Rows from block 7, named by matrix and row number. Rows with one number belong to one neuron. Each number is 128 + 24 x the weight over the matrix's rms, rounded and kept within 0 to 255. All counts start at 0. Numbers have three digits each.
# fc1: MLP up (model.blocks.7.mlp.fc1.weight, 1024x256), inputs 0-127
# fc2: MLP down (model.blocks.7.mlp.fc2.weight, 256x1024, transposed), outputs 0-127
fc1.866:079090121101147104093112129144073131122171145094070103140117194103118149112136126114115122167136098093135130126147140116105093137119118109105176127095100085121034133094109135153117110116102131195148111135114173136133151148116153127119128171085127162157193157144120141117141161125152124162129139128163101106116151167157157133122111130142140116115127109125147154119172134123091135136142
fc1.867:128124137127121130125112132131125118124144108126129123116121139122164182116075142146129150138147155096076116093131111138131135112130113090113165143150094114136113131116117145133114121123116136091107150174116138125096133109120136120157109131146106132124125134138098141116155098159148132122131114103120099141135151117114123124117121134154125099124149156106120168117173158109109128135139
fc1.868:082091100083137084092060106105114093094106082083129103121086160133091132138100090130162147185152109131102121090153110120129139139062163147105114141139119125134082123141117127129117096164113099173168088144111163112174162133131162155125155173130110156165175141141087069126126114081166135123151116093154084153118094147146097150107124137139140119174104125137159177122160125136128121162128
fc1.869:158128115142157129149118127124125114123127119104084134159087127109129094105083095120110100165137116116130119101100139109142126154137138107121117113138102104146112087117086101131146127120111157131137136117130115113138140112158156157155128131106085157166112101143124146110132128096117153136166143073118147134129118146160144141140137107116144129114120132137167163124157133112099155110129
fc1.870:142123121136091129159157124117107117128091107113121108134164106119118152096150129140131094134116116109136134128109156131101130161166101119117129155114134113135140092123126099106122138111101141113144117102127117137131112124135133113117101171120126143147123111133145160127132126155129129128138126180141135133128170153154118106124141112113125139130166183087132135135103117113116155146107
fc1.871:179072106130113154089110095101121119135139153141128151162124148144143192147150146110118138159125156131144093161143088107137149132122099147119177119136165140135149158093146105091135137115181141215168078070151150181086132101104121131086116119135109141083131157170116155132141126154137107155133139127151117117114153146121110141061115119128145125132087145111145169091106169145140077127132
fc1.872:120134116118121124151118144102127125142113127157110104129155141140151127116159105158099135114131105124112113109145086143129125165114141142099132125117128078128108113107099112122107140099127112097174109137134132108119076122126096116130144136109141113099132147135113149110117156127149129133109148158134116131137154125157180107112105101126102134109150138130152127158113144132102137143124
fc1.873:104128084099088121123127084126119167111139117144112132108146098162162136118147113142136134111160143121098156103123162121118139134104108136103107160126155112120117125115155117134109122111150157140114150106161147146110102112131127125099123147103112183112127155169189169141142133124152156141136133099082127135169131117150103177150124154135096126135133112114114156102131131131156110097120
fc1.874:181128078121111140099096117142148151104170045063129162185084165111118142105105160114099128134170119141138142165118088109101187108116114104109142156115164105137134217117163074144133119134134148183174179079164157096122146121089140152147098103140148127171115090172147186094150158134130169170154117067120164151145101134174063136039106091116149126153102132105134160112096135106129103111132
fc1.875:136140122114149117118128116142126123099139153116108126123134111120112172151111081131119147122144153088138105126120123134169116119079127145131134123111119121121122146131138160102125115146153115091133129108126128125128137135126119130127123091153116130170120112087143145118120100138115115137157136124141144113137139107095161085149101101148168124111084129141134117148135131129142099108131
fc1.876:069060190082171150163128108171118160091154138109146076113110166134116167141128183123154153150163175103116176105113147083088130065120109113106121153123140116119056144112102086147145102128031137110149072109176156147122073146179189136088128159143149124114135126176125171131077137160129160146108136164161175072092108159153150129180150122193084089149106164153195140122115172187076157142130
fc1.877:142138154120114137151143134139112115122112143123138152154121138126123140116137152108126146133149122122138153143124084147120137112155139139118141147133137114150102097132143111136102096100158175089147101136129128113116143114135118127147129127155125115118141145143151122142142124118102148122124133135134153092096125138138143118128152121157158135114122126134134143119149150121135144103149
fc1.878:100109126112142125120148141090137123116112136161140141109118112119124142132125113055112143123128111106131115112123101143145121097127112126080153148123118117120124140142122114094118112127136126131108090086092135172137133133144137133123142090162132128145112139152148153155160143124164133136133144134132152154129116162117197097135112183115119181175098141132128172095151134110116116150128
fc1.879:126142127113090121085121113119097091131116151119135150126170145112164160146123139111113115136096068120141113136137085130152104107139122132154154107108118113142145104128084123114143131124141111168097136143142177132116122159121089152122115130102122122128112118119159072132121107126099128109121138150156135130060153145108147121142123111137158139118135108110138129108120128152129121158114
fc1.880:114137134134127101140160141143087111152140115132103143138121095138092130134122145104129123132163106100133123110141112092106163119139111124098093147116096141124149151158098106121138127111133103136104149109129145154172134137156115123097159136120090138105127129116158108133133102114125146145156109153143135107144135137125129138149102173136180153169113117106105132124120124140116127150096
fc1.881:101095128100146163077105124143141188132101125116146132108127118096127138126148106124123147159130180100150077144144120100090138138147149147092183146136118118143138171150129120108112152115113148024165124101127148134158083163136119110135141130136123108102092117152132098118148171143117076137145175137180073144145192123121110108112102145128127112148107146121136143090091147130163127178125
fc1.882:131139087142135164084180150209158148144133204066110105157150145160126155127144137048111154190127157104159147115168094027096169077132131126143190088142149130085142162103135049029119069156160044094064132170097168096174137137111107153188189126140079165107135161097111122183180130101197159066183186141216138071159026058131032157052103132168098053113146124213137168108180146131167072162074
fc1.883:188132105109135143112113094104121168144128142118133118112120068109131162110132139156123103153144102072134101142144147150127143118113133148117135118127139094133117129158114148125177121129150107119158153110088188125079117152136085146152126111096163143137096139112169147103160134106132098077138114118154129147123169144132147102124131128182149119114122115153111165148091138124128120113175
fc1.884:131094133148144159126100128179150125119112129111118132106181157117106097105191127163108089147114118096138103118123125124117120110136176149087101111170157129102028110101054121149106125141137126111207116086164156133158079092097137114133151136129099153080119102159119183186157135116124125134152088125091166157168117112181134142136126141139167108145151217140212136138087138134128141192118
fc1.885:140145161158150117123157103154167110112163091130118117158163115163097152164129130139113145132131143105122165131161123104132159128093121124124091125141081149108137141128131121114114135084145120112108108119141124128156124126084104153103131149124101141141120115115174119147128124127123154140121103142160116109154143116126139124147120123158107119105120128044131133149151169145119122136155
fc1.886:131077125144094134150158082111110158145136092145133110135152139141144172160125113157098157174134148088123142141142124131139136124118136117123127141145087187151172128087113122105117132170127159069043057115085164108149154170114114142084097116134135129138135168135185133116133129138116087094106121100150145131088100099116159137109116165141127151154159129135114121171123139133155137153173
fc1.887:148138134141140120115131136124115141128125129113109124096146086104132139101127125130110098138154132129163112135094120143108123134111160139147081123144132071125120111132107119092160131138147106127117108121134142117141139127133109122114141086130164120131128144126138136127129132088142114124174146131154130115144176147122120092166157127144115133117108140179120139147121157173099148167076
fc1.888:119152105122099128119120150122110148138152126125083138125115142119104124123142124145105145139159105090130098112165116116098108143131148132120137161147114134104136123118127127126117150153082118102137131116160129091132140135109119140114118152131122139132124118111139146129143151163112139135151141136153131119172147123138092142140111119115104142143108157137118134115086130116080125096144
fc1.889:150121112135121126121125141148114147132157113092123145114099137141119166135145155128121104149152094121114094125123123100122135123126112136103166120134162121125126116143066156081121151152107125203162175134099160143104124111136091127127121121146118139124101153121147130153167100121107126132141132117142154136105149137135106125134130117138137147134136118119160147123106129115151129100114
fc1.890:140114129116104123137086099085158144118123106137110117125137140113097139143089163139140151149112147143113083167155109112114171149156122124122172138143121111109096117124127122144136136132113126118112195155096157144124121112134145113115124120156148121089109139115146189088108120143171132157177141127121107122147118145118161094086118121089101098109128140127129137121155161107121108136162
fc1.891:103116155175156146145119115130109098118114137128087152096086117132094128114135145117146165159113105132114129148133127152103139138141093114085126124132165124128107109123113144123126152120109120212119143102118169172156109101179151136137159125138126168107123159100102150137113146106149103154148144137133157138141100125091136127146139138125129110113114118143144140096136120092110168119144
fc1.892:160152127112125133131124159171132152141110116135142128176114133157115147140144123127102145127134083108149103132148113123135150112122154127116137124116125110155148112173083123154126094121114118091112114091075152113132107124111089144125136144085152128151105154125128117124147111134168107135164133152117104113125164149105122112175102136133153137098090136102144118091116152173125115125131
fc1.893:171075082100127090120149133148144156138167129116080156114102122158119079151147105143113116133135112138116155094093107100156166149154122097159101075119143117084080142124127130141153133113136118140133124128107166088112034137150105129159123136130133145124167144146127149159194120133117211154111132141120135126141162132139107119118138127083149144107151146164136172099102121125118147137135
fc1.894:117138119122135101145140129116111118133120135140142120127147156144110125141125118099124135117117110135106131108129127111169144150140102109110184124106121148148128127110128134139100084103154128118133132150155129103120139119118102128169156107164118096146122145155148138126115112163102126162125123138126119118129126131113149167156101110152114128138155113137165145128149134120130131115149
fc1.895:123122100110115142112133115122121129135110122115135125131122098130146124147127129139112108134134115088124103108136130091120121105156090129125156117131137114111114134117139133129148128116143140120119117121121122134142122152134130137117145149134105121133122127107128126151147131146114165124134132123132147126146115117108171103118122152136134123124145132121116130141118138130139158116134
fc1.896:145157128107120117119129120101136146124126135110127130118070085122148131095136128108136109120142103121105135127115127105146129172105178129141091136117115156102098119101147132158123137140163148119148125134153139114114135116156091108090141142108110159125081104116145146097171093118112106179144135137111119129159080114104172110121111131143083112123084154109130124133054163120122093130133
fc1.897:138098140103107118147190153173133131090075171091105086163142146113150125151123119179057082127107100041130160194100081196126104124147074120114147136207109095069072045176137113072121124173055047154137103115136165118193095181148115117129146101184142184162132124176209161087115164120137124081081108137137140177173116156144134158147058095130144144163094105168067098032103130137063139167133
fc1.898:097146117110085142101117119141102109119123104155116140095103139175136132098141100119123124145121122127099113122127104123096131117121116130139117099136129102083072162087103124128101140122121099131167111147177161128130158110130107137107111148143137119125127148131153131135112155126161140127140127157139118110136145130145159140125105154116144138113138140136146125159136146155142087154118
fc1.899:169137106103128100113135137146120110117145139130088094138085116140125095101109106148140152138142107140137123157091087086144120138161104094144163097105124150132084134117131148144138109087117159135148128140133143130114129145112134115129141131151132142150114147123110131165135134127139159172120137103103146094121082112181124115154126110081147129144115110133111147084152130171146135114111
fc1.900:121132123126120106125145143142135118091159130118122101141123137124153133140143125137121151154142124123108125157154127133153098163127137068174111116115150080128120121145103123110108153124128116116124102139117127144116151139119130129127142139109141156131116152144112141149121127128132104134139110122166141131128113191156120094142144118132118111129120145108140142119141114182095121104132
fc1.901:114091212092088081114116185093071231141162127057103139137139117129097098144161104138142139148147119057140101093134109108149115128038099198095102133133108115145089078193100134093124156149054073082162088187097167169097084173128120163180090228109134173201175118133109108153155108158155149146111104113159109124122112186155130139108131149123127133162085135135166115082175156159095136142166
fc1.902:135109119163123119138129133099125148142142150130127095120168102118087172106136162155140118127141128144099124108132117128122126149144147138098127125126123080119139114116120130098134137139117123090138122125118121136134105119131136145159138116137141110126109125136167155106160157120130121155119131141112154122164121089145150130148106105118095137163095147159132150126134129105139123122115
fc1.903:138179159136143107130157160162102128132140121134110128133146114086118143124122148099107118137145098083139139106154104110125119122156126128120103148141140102111143097135112099109151136124121096136112141141089160105134145134137125129106123115121117129141129140129172110143159080133105112125145151118151101095191157124109083148167147154161166137120098142118103116108109181114097135145099
fc1.904:137137144142112118138140112124123159131113123120134135170147138148130131127134116154115128120130109102146108122143120125138114142167102125146124105168091104132147077110083138102105150128093134117104133113128124118099108115099131152112120136116157116097124136152183156128111105127090125123167096126132158123107209121120110164134131109153145120130099104149151115127135131133122142123130
fc1.905:126135101148145127123147141137102129161146141123129097146117131143105094117123136112123097133126086124107112152159145117132139128167105146113080143154110089106161129107134132145131132128144124127115144121108141141100080160141131108127125128157120141119122117144135127134138115146156129115150132170141121116139143146148106127142130189092102140121133130109069134127135108158085138145111
fc1.906:131153143120111119081135141094161119146139126124098148167114141142122168148105098162100153120150143110132103099135103114105155096155113130113149156107146128139137129131133156118139110110107150111119152176140143123121125128115110111120084136132134146117084099141106116139161131129160140152143125150133125097104152107135164113157106113128118133126142121092119126118124157124114127108125
fc1.907:136135141134127142128148134129132128125132155126146126140121140151119147139101130128131132147111115123122118132172142117131086105169118089088132119173106111156119125126143124111125120112115119095132109123099119138119115123126137180142123172132142108155140135145121147131146074159148135117139127128130124133093147162148127101155133119142137133097145118110125139130148102176126143092131
fc1.908:120156109100123115115126125165147141150145123131131122136142136113113127124099124090143124140150123120143152156093127154120102122106147162145084162101114155090110113109148113113167103129150126084125114111104127143093132149108122130155149156089095105124147131132140134126133114127102131154135129145140114133149089152122109185151169103150202097111105143171131112140158130089130144116184
fc1.909:130102111139156146123108125115164077164184167171173136153095116163164052087070116158134113166101044154070086105128105084116129124149126156170113132089190099082186127109088138138167131104093105106128139119145111129139108160109186132087155082132155137140207106078089107105125154123100159123136120127158148135089158161082176131114083096169193153162108154147160154113121103123087154151101
fc1.910:113133161138143154144138140131154114126135122138151109132103115086138137128159121127130133138131124124133135135145111117124107107124136132161143097116109132144129126097138144135118150166123100120109139123131141110106132132133121109136137165127122135144112137119124124134128136120146123116134127120118101104112147138128116122115091115131076145117124092158119168138144156147151070124093
fc1.911:140156136109147113153143111161107125145134161089108174109103131104133125125146125105136110121130106098103108172160153179138151111123139196146110136100135078118085125118112133105120125132129104130140148139089143130136121147121106171122144136162125124128070161093158151114115158117101113148145141109151122074125122095134146119163109153164142128113132093129146113161133140134153119136130
fc1.912:255094071090169099091170146118135121134158100112113101173118147113125132132110090127124097184156136101151158106135119168135148121131156043143073186124128117140148194207105123134148184152129127109063150105131157105126146090140146122157137121125157148109106096134127065131123123116095102135180146060191099107074136141142109144117081082193135118099140144175193140111102100140137108124128
fc1.913:141139128150113115115076109145141154145127117127135108127135131123119131136130131096107138109132129083121109153172100137140112100156157137128122123106107138119103140122131135123106111119127144087131128122126145103098149142125099105140130132133103151146114092144122105176172132132098124151131122142153108152150134123121136165152113133124148134130115166132122150092142148156097153140153
fc1.914:123165112136165127160125142108139120104160115119117142123104140127120105164113134121138110119115142122082110147155117117104145157160166112081127106142137162130109129150135119125134121138144160112089173108124135112145131123119128094113177119074166153117156135115130144097119162137086128170136119090140172130112125130162110122126148132132171128174112131117083106163116123108105144176137
fc1.915:135097136135132118149133099096137119107138143134105113149111113116142137122111154125129108142165108113118146134127137112134088131176164109113145144122117094101122109136099122091153124147161169124130113126128120135107134124123127124133089154138142127095120149161130118154150141105125165135102148094149109130088104167156127119160136149104133134166119105163103140140164121113137130117159
fc1.916:140146136107120116116111147107131149147137117112144131112132130108133141116100143093117130131115121117118122130156112133144194127160081110132141125115113116120100131099159128132125135142156139111121163128134139125137139124116109084124136154202085103113144094128158106120138094132140138171142098161125140117116121110138164127130085108136130144081146133169117197126139158100147132113175
fc1.917:144103137133126132118116139118158149114147124100110111140111096112152143120120135132113129130146111097135113125113109150141125137097128116149156140087106130118115160129124171131141123155126130099126157136117115120141138147099113126139147116096134135150132130138132179126136125113118130142144107167145146134107105103106122126140127105145130122101110106151118143102119132108141140153144
fc1.918:100157107098114091149140123124134129112161141110111132119127108114099130124137117144117158152179122120101149143124113108150120092107103092152183112135149113137059116128158135122156116112184103168173191179074177208137123103139111125077109146148121127120141186121167121125117162105138203197127137155097093120116100121097124106081155114149119132176141079130097131079118135111151094091122
fc2.866:103107150132144136094162140154132102099146117104149142096118135136142134133135115101146116143128114112113097162107121129099084138118135091091143066113135154163101107150129128154131116173119119109138140137134116127149136115107147140132123084117132065133192136115093161099134099175185152139154151146141106112088097105109119127118083117115102141107101132122125115133161146126089128131160
fc2.867:133124121123119153146133138138112139125106110147138140099146115117180175113168092082131099162141118134191131107126153142131124143138150102124105098114128124127112150121116091117133156124132154152110139114105120088143100127141105130099160117129125128130139129131143147142133102139113145130127149153117145129123133145140137131110130109147135104123088098115154099114083146126149126123122
fc2.868:091114128138140161145162116121152148115121084080123108082162201138134133108078130099137145124117098140080120188094133122116118153180173073120125153161100127119154143129145124148138086155152091104130145122113065087171155107151101128123125091135142090103173104113076075079134135171159081116113107096123121116128144093123153113113096122100143130177125110136131153099177138142071139070141
fc2.869:144102161116121102103159127127121151119126131114117121153160137116124202149125085134101110094136122115109101137132112094119108119153148145148134130134140137114133152138070166133107106083136122114144127111126154132135107103126145097153128099174149097094117102133137108109141083169139146123126137112138127143154123122092123138094168156108093115076100089163141133127150174098135128120093
fc2.870:141117117122100149150144107101091135097171132102127118122126148116104134158130138133151138146095110127155134132112114135137106128164105116146116151133112147148152131169142131122161119151146118126153112159103187145150149116142139111171170138095122121114119146149164160121104167166121129115138124078132153123120144122128105106116146104101172137106101116124145123118156094160136139169148
fc2.871:170080169126131111074153119086147123088158137151089130140107165136102122143169123108121125139140165141131154156100079088166123108107122096123170168119123125081175112169143079120146104134162132051166081138136094127134145111153121118097125141156131125158127120138077116159110108120150137120111185132144096153140143118106134094176135135109092105121106149122098094101135135124155207143149
fc2.872:117163156147086159122135093157132135096133139172140089156137120124121100130110085114136143131114095116114132162093153126116099112116111129130108140147096128148126121158106125145135109121169133118156109133138117136101122149138176148105137138100166132133133131145157144121110132115146138158138123148119149112116158135158134108161166132115166124140128092133141130140145131170145149117154
fc2.873:125133165138097137126171128121116175126138120086132135151170157101155146136087159119131071151184134141133133153151117156130149152126117159113111142141105115129115132152133128125123130135149091142138136143096113120139133135137111132142171134109092136136147110158113122124129112110128158146174137119149134145101127084139107128138126134158150084154124168124130080101112124136103116113135
fc2.874:255115132137109138104158107109125100134138155112117126141123160145130116144118136141122126174115164174122112120128137125129128141133117117137112155144117115146144087115173096112154150124132152045140135145112017110155154121129130105129156135115105143102146106138120162066120143111114121126145131136089113115155113130122156116162101140139113122109119152106125125110134140133144146114124
fc2.875:133144131162131139167117114114115142109106151121122125144108126131138146124170169106153116128169101144123137129108119134110096105065126144124129103109115110104105152124113102148137123145131132158159146155130108108105135133109165142142125121139096135125150140119118116122136141140141118115148142175131127115130093117153139110126153103152108105131153110138099156161123117143102107102119
fc2.876:104131104195156184140163086158141102149145134117071196133137146136123102118103199121191162100093192121096076112155136034122132086130105136118162105124157138134139159076114098155128147143095110114113132149116135122130092144033147169072139085119106135146123106133126127094189120087135107155126148150151093197061118110142147145054161146092085150133136119097173111132103042147103113121145
fc2.877:134136136112099152110123104152112132133128114146169105119109132131138122119107132148124144105193119131117134143124125080139143134163108114091143149106125111154124101166114143130149168124109098137140121146135130125123108115165142116121104146141090136115119133138121157157113130120139147117162134138138127104147132124101147109127128131124092145116153115150139116124110100136130118112110
fc2.878:112109131146144114130124126170127126150113143153132144089156135143170146090127087155158115134148118140116131095133147146119129154130150129102149139143130117138124166128111116138157124136157097125111089173150110159135090133139140154138112100141126138125129144143117129145128154087161110132107121165142135139141103160141146116116129137153119135132164138121138110083116108135152129109112
fc2.879:129133129124146122111142126090144173143133117173130113128100151140099109117084110175136143150114136137132133088130140092119170128098082158095126143133148149138165136120132123120130136149105085106126114107112068128126135162105146131130098185128120145105122107090099101138130159128114142147147137144125100127129094116085099095170145136124145138114124123161109147138112135131110128145117
fc2.880:122157085111142100120161123121087132175163113123103126125116150103110105120144130161122109144133117124125140097125128176112109163128133146113168120148151145126125141163120166132132131112107148138142134108132079176104124134144156125161103105099129133112121144145113123116145148105132115122132145092126145118080122132101127118116144153106106144122152120102143126120119108129118124146141
fc2.881:049102111123089094097123114106097072099127123127130094128152150119108149143130127109114137120122136113166157068126116086122095133119132090106152100171144140087152162113154123099135153152110149186141147147148073162119120141108120162148124167124126140201104135152164089100139137133152091150137122125133119086133117117121106150147138118103101151131107159177137128152118142170131162112110
fc2.882:114124169135090146106135168186084174131096087114168158144160135140097104191141193053098131111142140113130120144083134047080158141108091101152108182115143124144172091181131104124136149087171105078158100088155108147132145089164118112155216132135147108227107226110132153193135151208228112105133209122168139161143199201107195098207115119057152157139166112077118132102162156154210168099081
fc2.883:139130155149144151133123142134114119125134114113140140157131133129145134103136129117117123142162151138130148098120072171126140100095096119139118103095120107110150142131133102148078110164125132150168129109152111142064148147104145112138133128102125122144140130133140152123144189110135108146144146138106119123082110127142121109135090142134158145118107131142122139140097113100101126144096
fc2.884:130076121091096121106125156119117124129139112115123144109104166125136128144131164157075122126126116081118123136144103116122140114096164105136128148113143113144135151129053094108113078097123102085243086102128000149129102106097151110105125122111137119128133141160132138160110100133110163125116127118103127134094126124115165130107089128084158134118100169126119126082112128164144137112134
fc2.885:135145066086151130128127132105139121136138111137112104128124135151111172137128147131136106127119152134143140126164118130117088136105109165142166120130175146133124144150128104126118143102145139144100121141133157123110159116152154150124102142122086121115105152147082129139135110096138128106154155084102181103117148106139131093123139118132152101132134129099146135147148182119136120174121
fc2.886:137105159109094131152100105111154071153105183134091128106126151132104110110085096141069140111150121087130155137101133149135157121153118141121088115135103092125148107133090143111125119093135152090146104142169112092164112131152162104074103148139127139124125143115159145094149127140083064107161139098163118106055201175134118074178120104111197062167136147130114118118142105146162159088183
fc2.887:125142129120145148141137101154112127130153141111100118157144160145134117089090110120143106127132130127090123104117144129117116120095098143161156104103092089118124127160112112139133094129104137125142124121088092134144130097120150143129113105156149125116157103135131125114117177085128120115159129136131110131114148127126110078149078140132161127132122148140115139138143160113131144129156
fc2.888:114128125142095122117113133130152123134121166140090130125130146119098131163123146077138152127150148123123117091135139147138191132101137106124122144125138123120123125113126100125124122107125110108136140122082105123113131119151122143147131134107146114120121124147147163121130124143118120122106131148118141115103174112138135163139109126099147121129100102127134116116135137133165120127120
fc2.889:160136123139119145125108110107108128125114147145122141094142131120110129140139124118152142157123114149122127127115118128129102106111123116108128131137145169149138141129129148155124140141092143061180165136130076104099120136128123138158113151118136136173143128153150131144097154151122113122097118118126091113142133150116136107126152143121151155117139114115139138132128103124116116074095
fc2.890:132149135148114126116141127138152097120117117128118149122142123159146117157141143135115145112088140119125117108110140133136096116154159151105154089109103133149090130146137105140127121149132094087117174088125097102145111141104105133141136129170130118129126150113123149091163105123172145107065095128144112129123157138103111137129111128148119106116108143135135120136171129108135157123118
fc2.891:093168093112140107125144087118130126140161145150151128109122098156143116123130129161127118110126124113126152116131117123116124065125097156168172138105128129172096129138161119114105129117103118051133159158115089168122135133115136122168124125143080135111143137129125118145106137103097152140108128122126111137149129126077123111076121101108113149128111130132118153107154130129103121149086
fc2.892:117126136111157133132116130118117115145124103129106141158126145085136137121101154144137145137108116135094123112132110106143119165126116110118120101114150123149146130096142137126168091124122128128146114161177019117101101116129129156161102135110152151117116115114104121110116119086131100140119124139114148142123133126135141149149128132141110126161170130132117125112152149099134154141121
fc2.893:147112162168098110135130143137085087133173130135110124123124117137124151116114127163128125171093110117147122156103145132134119090114104132068104183115111103161113105142142135124116119152139108152174137119142094107101091131099102127160147106119103157124150131125149108150111105119164191149164118147084108131124124115147138144116146128166143103129126128126121142095138102122159119123117
fc2.894:118151134131102130126117164129091135183091137126125126132157116122100100131138138151149121146139134122128125124117158166114133136128153151116082134168137102120139108116091132098156131132120127144160150106107118106127136112137157158106143123123087110125114141103130173122125103136122137137167153128101133139115122113124138125132147140129113123133094095124112097136108118140154128120117
fc2.895:126135153122166132122139138121144129126161133105155134104092142137121126104160124116102106144095107128146137139149104135132127124106116125110153144135125124135159127159152130123145145128109106143066117150111167133116144153114115133108138121124118106115113136106116133128150127162137145132109099155167145124144098105149120117127157140160110123122132128136107099130112118127114118147150
fc2.896:156176147158096148131122110150157140140128106151155155112093159128143131156129152155142129142130185151132131114137119141128151138091074138134161121114151139116105100113144117151165141145098132143166152076138130117138106147138134103151137165131105134156161172138126154110101098143129093121133154145117142125119144153121138163133099146161164136119136174106134146123181139163138116141135
fc2.897:130138044154131134102061171148129132151068066088138131161113125138084121094129141188049104096156124036108052098169183184111126151143116117180144162234154152184083204062129171089164201091079058112102112122081157119196114142114077190116140181039086082096122150150193151106139102154127147114152089095105100062157143132112145072146062166135122084171123084093027063228139117149072109088138
fc2.898:061154140139091162102117099121155139133105167122143121111128130135127128101099117086147119135132087121164136147147151070146117169092107101156130129141093161144097107130104090120130116139136149135139123105075078097130134129164153160130145153143105095118160107174114109119129136089118147149150140152124152119159167125115125136131154144134152139135109153102124132106133138133125132090132
fc2.899:162148122158158119086092117095138148181134172116095121120134143118123108101151144110116104132120100156125136158119157125150138148136141142102120138165141135168070116143148134154126122115150099148149121128111098117148132127092116110125132122158136126115140124126103138123121096137120171154178118162136108141160129155125120116127131127141117112112127112121112148154119131086137121091135
fc2.900:108127115150119109117101118102101126106101155141130133119124121123168120109093116133150100153155129147167118151126140141142150126133125090120120098132121130147105116136147119170133119107126144152128126145114151116149130122118142141138105116118161129149143133104139126129124135137130107137097161132098145147097127178132134125121116127126149114141133109128107091127104120069157130125114
fc2.901:129104061116094115131130152046176085088148070055145085103101118111137129107183133144166106082131116034161153133107121158197095138162167068125100166116115111105103196097120152111142178142109061152082111056143131112150113182112143144149076025121147065083212093115131164131183109129147079164110091064163109139117144092130126095164083108165098093131086115119137127157187075148059147109137
fc2.902:113140133144136127137123145161116141146154150106114103151143154151104147111127120109154139109126117130150127090116163155111143106120118145115138114138109094096128162130100103156130072161158109140122096130131153160143154099136098149126134115148170103120118138161117167122120155087102093104131143141128127125114135094116114113142145122123188135107152133150123112150117085176141124101174
fc2.903:132146104126134127137125101134124128135128144128128107138115155142117128105082117182090132128140172116108139123124143121130143142137125105118162150134142116105167111137111131087114118113089159137136170136167070152136118080157115141138110129100141134093141090108096155124117107139111118126124117156130125109064139107108138153147128127096096130144133115119126142100120158149099121135127
fc2.904:131111121124075138138118121108116115109141138126115139182117144114087134156076095108094151123114126100127129141141111083136134146109116133143121137133122116096141169113078118100123119092179150144126139133118158128104129068146138171105120135146127123207122116125123143142111151160145105128137104103121078145098132112135115087136160143117172136114122094140125151142075113071142141106130
fc2.905:126137119143102092136110125141090112141144146091129109151138139142106092135089124136132127139092150133128115119143130141123124127156139135117161099109120106108137132151125117112117121138096119106136148120126085126144135134134114112132115117177132129078111143125117151110129103110136124148162131080109129140116151140117129154122101161103146108130113148076116118126141115085158140155147
fc2.906:136154121163135150123143126130135091159156113164088143137114145119139135109134138079106130122113116150109111138116114118163092151122144115110133121111111123142108090115112083145142134114153108144135134125091094149134090133138118113113129155137131118114093137108131110120136137084116113096144105129134139111137158136112136077134134111119147122094128103127144124137123129149150116126142
fc2.907:126156110121141158075102122153121144117151151135137152106096084090135132135135133118109134121112130128163128141186129113122142116172151077139079107078143140138135140141122113087141143144131124148130131156160168139124157133151140155141101150107132125133098133125158148122101087150100102135112123129170156118144140120144109098121137128085109095189101135155122127125135072079123136115128
fc2.908:116143133133087109136118150139160129116117115114122117152146122170117095116126156167087110118138128125105160105094107114143151112075115165141118129133126149120128102125157147146102125150107121166128132139124135137089097098131108131105088151126092106104107127126108141104113102104164147114113131116118125135114115104133115162135047105137068115151115139183129162136113132173120140147080
fc2.909:120113144113150121172131163129090141136170136125131124113140123160105148151118126143115096110146125212126096142116160171137131140104088152109108086149137101122121105143123131124153166109143142201121159166149255143102108148152159143115149128163154112105161132126109153102138071140116135136182105111122134139156152107108150132103093142144131112138134132138127124134086132105140118158162
fc2.910:115164087121173082145073166128115143115127139156140119132140152146153085115100103125145127143089181153124133126108153150137156158134165145147126113140145126152164139104141138106117117139137135134115137146143086103124148129117124124130128158131132116140125135138109094124144109101093088161099154099109131114130087119100141143090120142136153147129142132135129126124119112128140147157166
fc2.911:135177118089098128162111169127106108101097158144111131146107145096123114161126110132098137148105125133155115154161128094126121158118150171132129127157092101141113167125120141194122110175098140141143175121130095126137109143141170145131144108168130142142143108141096145137126184104132122118123126171104122070130138087125132134149124142140111152121119149154151150149152119091119107155107
fc2.912:255085191154143187108113132147108108098158163137166159094083111140124109145094123118150139154162136105102099136101099165098115138120112167122060103128092119094102111102114129124104133093114105120085157143119018103123091113111117140097117126156121103167132161164123086119127087152055120055142141090102116147101108126100120122122126134103189111108166148121129106125154121165094175135111
fc2.913:122108114137090117102121128130131124142096154148136112121112147118106100134152096148104128124135136092128141122158126111108133145130127133124123127167141109114102135101140093158128144131115102141140131127113086118149110113140142121117086147127079154110121134141121106116128112110149145109093141118116108128115107141120125143126133114128127154104124129145123136096128150111148135108106
fc2.914:113155107120135151167110115148108099096114137126109120124112122147129115127165138154107122136116094136185114147124163158121102116123069154073135107105140149135112115179110144200141165129142092160116171136109118115095135133134127136145097130047176122135136150121138153137144145137148126108109131119098139141144116131098115105086106135097112084109132120073130149150118081148159151182148
fc2.915:132085122114137103143122130123168122139138138135136129172131142138145110109121103120117154138182141100139116141149140149120146126177095143096125124124123087092131127141143141175143153155101123131123130138129157117146129117109118099113149145125133133100103100126139140127143155124115160123120078169131114098149091157107124096158115128072131159071118107163163115125111125187140103119113
fc2.916:133172120124115132120129128138115101149136123151131131090155117135121118132181134155156130107113131130139132115157159114087110104124143119151097138142132128121120141114121124107102161155111112145117146124138095111111111156127147097120115161171105129122122171103127149096137081128109154099111139124140097149147122118117149093153157132115117141164119129150097091132094143164118128118099
fc2.917:132082138114115125120122137142151118150143114136143136142144140147125131126125151117117128100139112133100132117117106135124119109068100143155111144170136135132124117103114125123146143157124133134141142103136126117124127154112116114128114119109116103144100129110130120137139188138112119146129137116114109150135143142134124136147136116170136111109136123146112115141112156131134134114101
fc2.918:096135163129131153133115124123078133139160103144118141148108093108128090114135112132082136116119143117112089113123106136132107049152077144071131153152118122135083133122165128119163137147151120108202189107145097164141147121121130114088150128119103124111148156131160107127126133173101150196134132150073119129150163160067125171119156112115125179169149090124069114086162171114136116149121